Weights of a small sound classifier.
Training: soap at rate 0.002, 14600 steps, batches of 384.
Data: trained on synthesized solo parts of chorales (CocoChorales), 143.5 epochs.
Rows from block 5 of a small sound classifier, named by matrix and row number. Rows with one number within an expert belong to one neuron, the router's apart. Each number is 200 + 40 x the weight over its row's rms, rounded and kept within 0 to 999. All counts start at 0.
After each expert's rows are labels from the 100 clips, of 14848, where the router gives the expert most weight on average: "lies over" is the class under the peak. Only what is clearly more common there than usual is listed. The data: synthesized solo parts of chorales (CocoChorales).
# router: slot weights (model.blocks.5.mlp.router.weight, 64x320, trained with AdamW), inputs 160-319
# up: expert up (model.blocks.5.mlp.up, 32x80x320), inputs 160-319
# down: expert down (model.blocks.5.mlp.down, 32x320x80, transposed), outputs 160-319

# expert 13
router.26,192,204,175,207,241,246,279,210,239,284,156,209,192,226,232,250,221,237,285,189,278,226,234,215,156,256,205,274,204,259,201,162,136,159,237,231,186,187,242,118,218,269,150,241,250,219,201,236,241,228,234,159,295,198,248,162,297,214,213,285,210,275,203,186,236,197,236,160,194,167,216,154,241,249,216,159,129,189,213,152,209,122,166,179,141,108,227,207,235,242,261,239,101,218,170,170,176,184,122,137,176,196,172,209,125,163,192,169,224,142,168,285,197,158,175,197,216,143,178,145,176,194,179,143,96,140,197,136,115,177,242,154,222,150,204,119,189,177,207,155,205,228,229,208,244,198,244,195,170,209,213,156,161,168,193,173,168,197,239,192
router.27,165,176,185,231,241,216,222,263,159,225,156,198,207,182,172,188,216,182,243,238,184,234,184,204,193,205,244,242,233,177,194,236,125,119,260,210,238,195,172,169,160,237,215,205,248,213,214,223,199,250,223,195,234,186,171,164,198,228,163,236,250,213,221,191,308,186,196,130,236,184,255,206,196,240,197,151,261,233,154,97,216,141,271,150,129,167,199,179,236,167,219,166,191,181,163,180,207,243,170,196,152,232,178,125,151,225,174,211,183,173,190,242,223,156,158,231,266,182,184,166,209,174,227,203,126,161,238,181,190,210,248,214,234,201,145,165,178,253,210,162,220,221,229,207,153,181,196,165,181,227,188,187,168,246,234,163,154,148,178,150
up.1,268,192,90,215,161,202,150,182,155,175,182,206,222,146,205,230,258,220,216,170,205,170,181,199,286,248,221,113,216,185,120,135,163,208,152,245,102,195,190,245,227,320,147,119,244,214,253,170,210,145,259,160,170,188,220,202,191,206,196,218,247,225,184,234,175,206,242,127,209,157,174,226,217,222,256,195,202,183,276,264,237,240,153,175,186,200,197,176,183,198,155,167,175,221,220,191,155,107,191,145,205,231,222,203,76,162,158,263,233,180,156,202,194,184,251,188,173,146,190,239,155,176,257,208,194,176,196,186,231,255,210,168,238,179,189,170,203,116,191,192,160,213,105,161,197,170,231,229,152,158,204,225,232,115,189,171,207,147,199,252
down.1,172,176,254,219,263,249,141,171,254,199,229,200,248,189,187,222,249,315,245,210,232,198,193,199,252,246,114,270,201,191,190,153,244,190,190,192,146,241,257,213,206,217,227,179,213,195,242,190,208,101,252,197,164,249,169,232,171,203,209,179,198,195,200,259,175,178,160,161,202,117,150,236,180,145,207,256,185,176,203,248,178,173,244,273,214,230,158,206,154,141,219,177,194,174,233,235,249,189,157,163,235,109,271,204,209,154,176,196,164,181,231,261,145,141,201,270,173,186,175,243,187,244,196,199,215,210,190,224,200,117,209,205,195,242,206,191,243,129,254,219,191,203,253,215,245,160,170,215,260,243,192,176,194,284,145,235,201,208,222,215
lies over: D3

# expert 21
router.42,192,194,235,258,202,178,232,251,198,200,214,201,124,158,218,194,161,238,183,196,214,236,196,159,239,186,134,223,184,198,191,176,211,220,155,176,179,221,290,131,205,160,167,208,224,175,214,179,171,181,171,184,181,281,136,183,156,174,139,248,186,224,163,201,175,99,287,207,183,171,186,172,140,210,164,206,168,227,228,231,162,162,164,175,246,210,222,219,221,241,233,222,297,202,165,232,187,260,196,219,190,220,173,183,236,260,265,193,223,180,191,172,110,216,232,186,186,217,191,262,194,139,208,263,223,154,198,212,213,247,193,216,158,206,187,154,246,164,208,170,212,192,207,158,223,279,207,220,249,241,204,160,189,160,108,226,255,131,98,261
router.43,225,211,191,218,252,216,287,270,242,241,248,156,151,160,246,201,223,229,198,207,321,270,173,177,214,244,200,240,179,183,218,162,103,246,223,266,126,225,285,119,211,172,170,160,308,194,228,175,162,188,219,166,187,195,173,141,197,153,141,284,139,220,201,170,175,128,289,196,171,164,156,200,216,259,214,187,148,202,183,220,125,173,130,156,120,206,191,202,191,230,257,224,213,217,211,246,137,198,144,195,193,246,168,215,127,173,225,169,192,144,186,229,119,219,232,227,160,171,169,248,149,183,194,243,196,160,167,191,112,200,207,201,176,207,169,93,197,210,180,215,97,156,204,222,231,265,236,231,204,167,164,191,139,151,210,214,166,159,188,239
up.0,197,252,177,195,158,198,204,212,140,199,213,195,232,193,204,205,142,146,154,199,216,149,157,202,240,221,189,146,236,209,226,202,210,148,172,191,181,214,206,248,209,237,233,216,200,254,188,139,180,130,240,148,168,209,218,123,208,205,164,187,211,179,137,172,220,126,157,202,267,212,231,194,141,138,222,213,254,199,179,182,217,223,257,149,198,147,185,169,261,133,215,183,228,122,160,219,255,260,255,244,237,170,180,151,223,206,225,220,221,208,256,282,154,215,214,211,185,237,150,185,280,246,192,155,214,162,205,296,185,164,187,162,182,220,204,169,257,195,115,253,191,128,203,154,192,143,202,258,187,165,217,229,110,206,175,224,147,188,203,191
down.0,242,266,191,148,214,203,184,249,147,215,217,214,262,247,199,183,241,130,183,238,203,270,252,219,200,209,154,254,237,237,176,213,206,191,172,218,234,141,160,211,207,240,189,160,226,226,144,171,184,215,194,168,191,194,160,163,213,224,181,219,155,248,193,152,253,157,195,208,267,179,237,207,167,223,165,243,199,184,263,169,210,168,166,235,194,182,159,227,227,202,144,230,195,139,195,121,232,253,216,186,246,215,242,244,155,204,227,209,190,281,157,241,186,137,128,188,181,283,221,187,183,182,219,296,273,222,218,189,226,130,168,183,127,307,276,194,224,230,194,236,287,253,157,248,172,200,219,236,272,248,223,178,194,224,174,174,181,124,157,281
lies over: B4

# expert 19
router.38,227,231,192,222,174,230,280,168,237,220,206,246,249,194,164,219,244,193,195,223,248,230,202,213,158,219,242,215,256,224,204,211,171,241,286,296,201,215,245,132,208,279,233,235,297,219,144,207,195,230,193,134,284,199,148,246,170,209,150,233,247,212,203,177,258,231,275,164,210,210,181,185,236,250,272,175,159,235,132,154,248,155,201,128,170,192,189,218,214,237,270,220,186,202,148,235,190,178,144,131,123,204,188,148,117,175,205,172,194,144,238,194,169,120,175,226,184,210,128,118,223,144,209,211,153,127,185,221,198,238,218,244,185,214,152,175,189,277,228,165,190,187,225,240,237,236,233,174,124,173,244,148,215,143,182,256,160,183,218,193
router.39,205,238,144,239,173,213,262,181,246,245,218,235,172,171,180,199,228,208,195,207,259,246,212,196,170,227,220,208,210,244,183,163,136,250,278,216,166,168,308,125,228,300,220,207,298,230,194,198,206,285,195,147,206,189,179,205,235,205,214,264,254,252,204,180,224,252,264,149,196,237,211,229,220,261,264,182,202,217,136,143,212,195,179,149,149,153,207,253,175,204,196,169,165,208,138,196,201,148,144,161,124,219,167,200,131,202,178,94,223,138,226,226,218,138,124,211,143,164,133,133,221,148,197,239,192,182,203,184,189,220,263,229,213,216,167,155,257,219,232,147,181,205,209,229,227,217,211,197,120,209,223,129,192,204,219,208,126,208,186,213
up.0,128,192,206,230,154,129,134,206,257,230,176,260,147,260,206,176,142,186,170,222,156,223,243,163,150,181,221,167,223,139,230,199,226,189,253,146,162,208,288,209,175,172,238,126,193,193,114,193,255,157,190,163,172,181,204,251,165,222,262,232,218,132,171,196,192,245,195,225,201,265,195,144,210,184,152,237,161,216,141,213,187,207,237,192,215,225,146,114,107,170,157,193,207,236,176,164,203,185,187,228,175,152,214,210,206,218,182,237,218,259,205,224,210,260,179,128,202,205,269,193,189,134,173,241,164,195,127,247,138,215,171,194,223,175,206,213,295,214,212,160,175,208,170,107,207,274,247,246,249,242,194,195,186,169,185,199,262,230,281,216
down.0,277,232,181,191,144,194,216,210,147,190,161,206,242,261,181,175,188,211,235,156,212,222,160,200,194,213,226,196,169,202,200,227,225,228,114,236,235,126,128,229,193,211,212,198,191,206,239,223,272,274,230,242,172,160,202,183,211,240,205,161,278,224,225,153,181,219,250,219,229,207,191,192,177,199,206,269,178,188,184,155,93,166,109,280,215,200,211,170,204,304,244,229,255,251,189,155,91,256,222,176,264,178,161,223,132,193,165,125,233,214,128,175,272,166,157,210,182,196,185,198,170,247,198,211,229,182,187,172,183,239,241,218,174,173,267,228,196,153,206,196,227,203,230,185,183,221,269,172,160,196,253,237,223,239,205,195,152,214,162,206
lies over: G#4

# expert 8
router.16,183,185,217,178,263,279,245,173,211,176,200,172,160,166,220,128,180,149,211,195,268,160,149,179,214,255,187,236,153,204,249,124,166,148,241,222,263,218,233,186,235,210,206,184,258,190,148,159,143,217,292,217,224,193,171,159,203,220,194,274,202,234,194,171,268,193,235,177,181,177,205,211,231,237,227,206,214,244,216,214,220,108,190,164,246,93,180,231,224,215,278,215,217,182,209,250,181,199,210,168,139,166,223,212,214,154,245,116,261,187,207,167,115,93,161,205,258,161,205,219,219,156,190,213,170,242,187,190,122,236,217,113,220,203,263,129,240,284,231,197,210,137,214,228,202,205,276,146,145,251,228,198,142,245,191,182,115,203,195,161
router.17,194,215,166,208,287,237,279,181,251,263,211,192,214,165,181,174,273,213,291,193,292,204,180,196,165,255,264,224,228,236,200,201,153,180,213,219,186,188,267,141,213,235,227,204,245,257,141,179,192,232,242,107,256,214,188,163,328,197,260,211,230,246,204,234,276,191,196,159,202,191,213,194,235,250,239,145,119,222,169,204,192,174,178,164,159,102,242,254,227,227,239,238,181,220,233,209,180,162,185,129,147,164,216,205,181,127,165,178,222,195,215,239,179,129,179,238,215,167,150,164,171,165,140,179,156,191,208,222,124,227,216,123,196,165,228,105,189,268,199,169,159,153,235,227,229,227,273,208,180,195,217,166,216,209,196,182,156,184,195,205
up.0,221,270,230,249,104,202,143,160,273,144,252,219,197,197,216,254,198,216,191,211,250,200,244,207,189,203,128,200,196,164,181,164,240,314,162,158,249,260,213,133,208,249,138,141,246,279,200,113,221,204,241,187,215,178,202,193,158,187,213,276,237,152,177,265,256,203,199,228,134,249,160,180,202,163,238,175,163,309,207,214,211,221,212,216,193,190,100,241,139,220,215,221,186,188,156,238,135,189,176,143,266,204,202,219,172,225,232,152,172,249,208,135,146,204,219,194,189,172,218,213,160,190,137,204,225,133,184,266,153,251,185,188,246,231,205,176,137,204,217,204,253,148,210,187,218,214,248,218,254,223,178,175,236,174,234,185,137,180,109,201
down.0,181,185,230,129,245,256,167,223,131,186,141,162,239,267,222,201,279,169,190,182,154,146,154,265,196,205,230,159,149,175,228,143,165,185,204,264,289,158,287,206,141,179,218,216,170,210,269,194,217,114,259,223,267,177,210,210,237,219,213,264,121,221,136,193,177,148,161,263,196,248,248,190,222,162,187,243,194,141,291,150,162,174,203,221,172,167,202,244,195,197,193,219,223,87,226,235,235,163,182,231,176,140,159,202,256,167,228,232,161,221,193,218,180,212,123,227,158,179,224,217,257,232,236,265,164,233,183,179,160,244,207,210,281,157,192,235,214,216,160,223,164,182,256,198,169,206,200,229,238,222,278,262,166,212,165,189,160,200,220,205
lies over: E5

# expert 29
router.58,183,224,200,201,244,247,304,168,232,317,219,181,248,192,176,161,264,221,292,196,282,217,226,192,148,264,266,268,167,225,215,176,145,191,268,219,205,222,244,115,197,231,220,204,241,222,165,180,194,267,234,130,263,201,226,163,300,228,232,257,213,245,231,234,293,171,220,157,198,187,210,178,261,268,203,156,120,229,187,206,212,164,143,190,167,121,193,203,220,250,224,220,144,231,224,175,183,181,142,106,133,211,193,209,162,164,182,153,218,182,195,241,181,156,182,234,189,163,144,149,175,135,172,175,125,154,222,141,146,249,205,141,201,180,182,124,194,205,158,172,150,195,199,225,257,205,238,153,160,176,208,154,182,235,171,191,171,195,250,179
router.59,215,186,189,167,280,188,285,198,167,343,189,171,202,213,184,219,206,266,230,236,288,145,207,161,218,199,238,223,173,151,235,165,191,191,274,149,158,168,239,90,125,174,259,229,194,249,201,123,171,218,163,130,207,151,180,185,229,203,197,269,198,253,175,171,189,158,268,153,161,144,257,162,181,264,142,206,181,260,217,288,232,136,148,191,161,161,182,174,193,266,282,291,185,181,149,147,180,218,192,133,208,222,220,177,198,187,192,138,219,134,166,234,244,216,200,151,247,173,169,157,147,135,230,215,200,179,191,124,210,139,176,196,240,178,218,108,175,197,170,171,277,129,217,207,222,169,227,215,124,207,199,146,225,206,244,188,153,215,212,202
up.1,188,257,195,265,200,146,204,229,261,184,200,184,218,221,218,165,198,163,181,227,187,148,217,134,160,174,158,124,167,188,134,227,99,181,216,161,242,191,176,271,243,216,215,103,175,228,112,261,205,184,186,155,196,228,227,167,230,207,188,195,259,214,215,230,269,179,173,224,225,156,250,204,269,298,237,216,217,268,218,154,192,256,268,217,249,224,102,167,294,193,187,238,216,208,217,189,149,156,206,212,142,157,269,180,200,254,182,198,177,217,277,198,219,179,147,158,148,210,176,196,267,199,197,210,171,209,184,243,215,247,259,170,187,236,168,225,173,120,180,194,192,253,194,203,205,235,237,193,160,171,232,208,146,235,255,174,198,276,239,161
down.1,280,210,194,247,143,150,220,185,186,145,130,205,215,254,194,218,186,135,149,167,180,218,224,146,194,198,229,167,192,148,217,214,184,240,255,219,131,234,186,255,196,237,176,158,207,190,144,141,257,197,200,236,181,191,224,209,222,147,262,202,216,175,216,166,195,178,166,214,259,277,244,197,257,213,238,201,174,146,173,192,220,263,236,226,146,161,234,185,217,190,206,196,204,210,239,186,199,180,241,168,129,299,103,231,218,248,189,179,148,194,219,275,185,227,181,173,182,183,202,246,198,228,219,105,224,217,238,82,204,202,227,126,213,241,170,161,99,140,279,210,209,198,221,164,214,253,219,166,252,187,136,218,193,219,212,197,181,163,235,222
lies over: C#4; F4

# expert 4
router.8,203,222,235,231,193,175,192,189,141,119,145,209,165,282,200,238,176,178,201,294,182,195,146,162,207,198,153,210,210,229,238,165,206,191,130,178,187,216,243,153,254,223,184,130,161,205,157,280,200,179,209,101,164,140,162,175,157,174,236,229,122,161,217,217,195,210,224,195,305,241,258,195,263,224,203,274,254,225,224,190,216,221,292,226,174,247,242,173,141,159,181,196,210,205,233,207,183,278,225,177,205,190,238,175,298,262,197,240,199,184,210,239,240,207,159,233,208,176,206,168,157,223,248,238,201,164,292,257,226,183,190,256,180,218,242,222,206,153,258,202,210,134,267,211,202,138,203,226,209,179,167,169,139,136,233,139,246,215,191,196
router.9,186,219,227,226,300,234,238,168,226,202,153,185,159,311,101,244,233,171,243,257,240,214,185,223,194,239,205,246,174,229,252,161,146,232,190,211,138,187,280,117,235,259,157,173,214,223,174,252,171,194,214,98,164,179,136,157,217,224,222,258,110,211,222,248,204,210,267,174,240,207,258,187,309,226,224,182,209,300,179,239,264,182,207,181,146,192,251,229,151,175,195,229,162,224,240,234,166,210,181,136,158,210,271,180,197,214,182,169,228,225,233,291,207,169,167,261,267,164,182,151,149,142,186,209,160,100,261,224,143,193,206,194,164,185,224,230,219,164,246,179,132,137,250,196,238,139,223,214,189,206,197,144,185,139,235,165,222,234,283,200
up.0,216,157,201,142,173,222,243,227,231,198,230,181,156,268,178,220,231,200,233,269,160,109,218,290,224,203,246,164,165,147,215,115,188,187,306,225,232,235,198,210,193,167,173,171,159,200,183,197,276,272,220,183,150,193,238,200,230,203,201,226,222,226,179,235,226,215,199,206,184,177,246,239,168,226,190,171,225,146,233,183,261,271,221,198,133,179,212,205,195,192,203,202,227,265,190,266,263,179,217,208,157,251,156,208,243,286,247,191,230,223,167,237,247,193,181,208,164,121,247,194,215,175,149,235,183,170,265,285,162,272,228,184,223,167,174,218,167,169,81,227,158,188,201,188,211,149,198,271,228,277,200,252,173,255,188,174,191,188,207,151
down.0,276,199,195,190,283,116,220,184,238,207,225,186,225,115,187,222,216,169,257,151,165,216,130,159,268,172,216,178,191,186,222,280,156,187,171,271,181,192,183,228,158,214,253,295,171,194,204,186,160,156,172,221,249,217,195,178,239,204,165,155,182,223,267,246,202,145,185,207,198,142,209,235,142,164,228,194,182,240,250,197,167,167,268,240,256,189,165,144,258,165,244,199,236,212,301,222,262,200,114,147,285,227,155,231,268,191,204,253,167,174,187,198,147,167,192,217,196,207,204,225,236,281,227,189,223,166,182,246,173,177,142,216,215,175,86,153,264,258,194,139,186,310,198,239,173,193,125,173,265,190,171,194,191,165,147,238,156,212,191,194
lies over: silence

# expert 23
router.46,199,187,235,259,210,189,186,222,178,221,204,293,230,147,201,164,215,179,176,138,189,223,140,183,167,242,227,242,248,186,209,176,180,176,186,204,209,213,187,237,151,218,188,194,209,196,155,211,233,189,231,239,217,241,174,240,191,211,272,189,218,187,214,201,171,172,189,171,199,178,147,59,124,159,155,204,161,185,252,219,167,261,164,225,168,197,242,232,182,242,178,136,195,153,206,194,290,175,246,204,194,219,193,151,172,199,164,253,148,192,205,217,216,167,160,128,152,179,210,199,257,112,207,198,161,148,185,151,193,167,227,216,106,184,177,238,173,214,193,269,184,214,251,196,220,271,339,216,158,251,225,283,228,180,116,144,184,116,190,198
router.47,185,226,240,274,249,246,263,168,189,295,120,227,166,171,180,170,175,219,243,169,238,223,175,204,155,231,275,272,237,150,158,196,165,203,208,225,212,179,256,184,204,281,227,199,237,212,133,196,227,204,220,250,292,170,189,178,231,207,255,236,247,262,230,198,188,179,176,113,162,189,199,123,182,182,249,171,155,169,201,279,223,213,182,162,182,108,246,224,188,262,203,165,183,193,227,194,200,233,228,162,195,212,152,194,133,145,215,188,194,167,170,204,190,162,205,174,185,191,161,146,232,96,160,162,116,141,159,204,161,229,221,151,134,156,194,138,181,194,165,234,183,212,207,214,236,200,270,244,96,186,230,244,198,217,173,178,149,126,210,144
up.1,165,199,227,231,189,238,160,159,223,267,241,210,175,212,278,223,197,164,243,211,225,150,200,161,181,226,168,246,80,170,91,190,167,167,214,200,292,232,126,191,232,180,172,200,181,156,177,185,157,211,231,280,244,181,238,240,167,253,195,162,228,174,241,160,179,225,154,205,237,137,227,147,182,214,156,171,141,150,230,224,96,182,182,114,282,232,232,154,274,235,232,240,199,180,318,208,147,216,198,218,239,249,168,169,185,126,243,237,216,172,238,91,209,196,214,180,204,253,209,229,213,155,213,257,196,178,193,171,176,175,172,150,218,189,261,219,136,180,189,174,205,279,172,185,203,236,204,221,185,183,193,174,171,228,189,192,146,216,159,134
down.1,135,187,165,203,171,142,211,194,172,209,174,233,185,190,159,154,135,228,202,244,204,212,148,168,214,243,290,115,144,218,220,211,142,221,222,139,238,209,167,225,197,212,254,271,188,264,212,233,162,237,184,174,284,237,213,174,167,217,203,192,188,198,239,222,227,194,204,182,215,176,135,191,223,166,114,198,198,246,255,174,259,198,213,174,204,223,188,160,215,275,245,184,306,216,227,222,197,168,237,213,242,197,119,226,86,200,178,182,261,168,209,162,198,190,263,211,218,231,201,265,139,170,212,178,176,198,135,189,145,130,250,258,152,169,188,179,218,238,178,187,128,239,196,105,193,217,202,219,162,179,229,193,174,135,181,147,166,187,287,160
lies over: C#4; D#4

# expert 26
router.52,212,283,170,224,251,248,309,184,185,247,186,160,215,204,187,151,315,208,243,189,275,234,172,189,245,223,241,252,204,283,165,194,191,198,217,212,219,214,282,153,189,240,218,170,226,181,117,187,189,257,232,169,208,198,180,195,287,250,179,260,179,220,263,214,247,205,236,120,146,127,262,192,246,231,258,183,181,169,190,190,226,203,150,196,198,118,207,191,180,228,223,262,198,248,200,204,120,172,136,98,171,182,163,204,140,135,178,211,188,171,230,241,145,142,185,159,158,205,129,132,178,154,173,196,136,213,178,150,89,189,272,178,145,199,187,162,211,222,143,169,128,191,254,231,250,219,227,171,164,143,226,207,164,213,153,246,136,182,245,210
router.53,145,223,200,262,244,259,249,155,217,199,223,170,227,199,171,161,256,195,252,193,242,276,189,242,259,268,251,310,203,220,169,245,204,225,188,214,150,230,249,145,203,227,225,156,226,241,164,205,181,223,222,148,215,186,224,226,201,247,205,284,198,197,228,173,259,255,225,129,149,177,225,174,247,216,261,224,224,227,168,202,172,242,140,153,180,168,221,194,220,252,274,212,194,250,204,238,145,230,208,126,191,236,142,224,195,117,231,218,171,192,177,174,112,231,140,229,140,268,197,129,177,137,172,175,200,162,178,193,118,193,225,194,188,210,196,191,221,264,168,138,162,148,168,164,219,253,263,170,162,197,168,192,189,210,153,256,134,171,234,176
up.0,127,260,220,168,123,139,207,202,191,258,224,172,171,209,214,206,189,215,199,178,230,213,214,187,201,139,202,236,224,272,237,138,243,216,206,199,88,273,272,167,186,221,227,196,260,143,179,144,243,214,175,164,157,168,121,230,204,173,216,220,249,217,209,199,172,283,184,185,235,231,208,229,204,190,197,169,245,195,127,216,205,233,196,227,203,194,238,171,171,220,190,173,177,232,217,206,272,232,240,228,225,210,188,148,195,175,218,195,249,208,221,108,154,183,218,187,144,221,196,252,295,148,263,131,222,247,214,206,186,201,208,163,242,246,272,243,199,211,178,190,251,281,200,169,250,253,233,164,271,225,193,260,225,201,41,263,211,176,247,203
down.0,144,239,142,213,206,151,223,164,141,176,246,186,178,199,210,198,174,224,214,191,210,191,156,192,290,229,218,173,165,238,135,243,211,137,224,129,242,102,142,285,221,169,172,254,117,255,143,264,204,226,124,204,250,256,139,202,223,240,189,166,259,209,197,266,197,258,223,203,226,130,182,188,199,206,196,157,222,221,283,188,281,216,202,155,174,171,177,191,204,149,189,211,259,289,162,194,242,293,189,235,166,244,218,234,264,210,245,226,261,223,176,192,127,193,218,214,279,226,271,244,162,117,186,170,124,147,146,213,236,221,168,224,169,250,163,182,198,288,194,181,232,97,197,220,202,256,233,206,184,190,211,224,231,146,218,138,192,180,205,132
lies over: C#5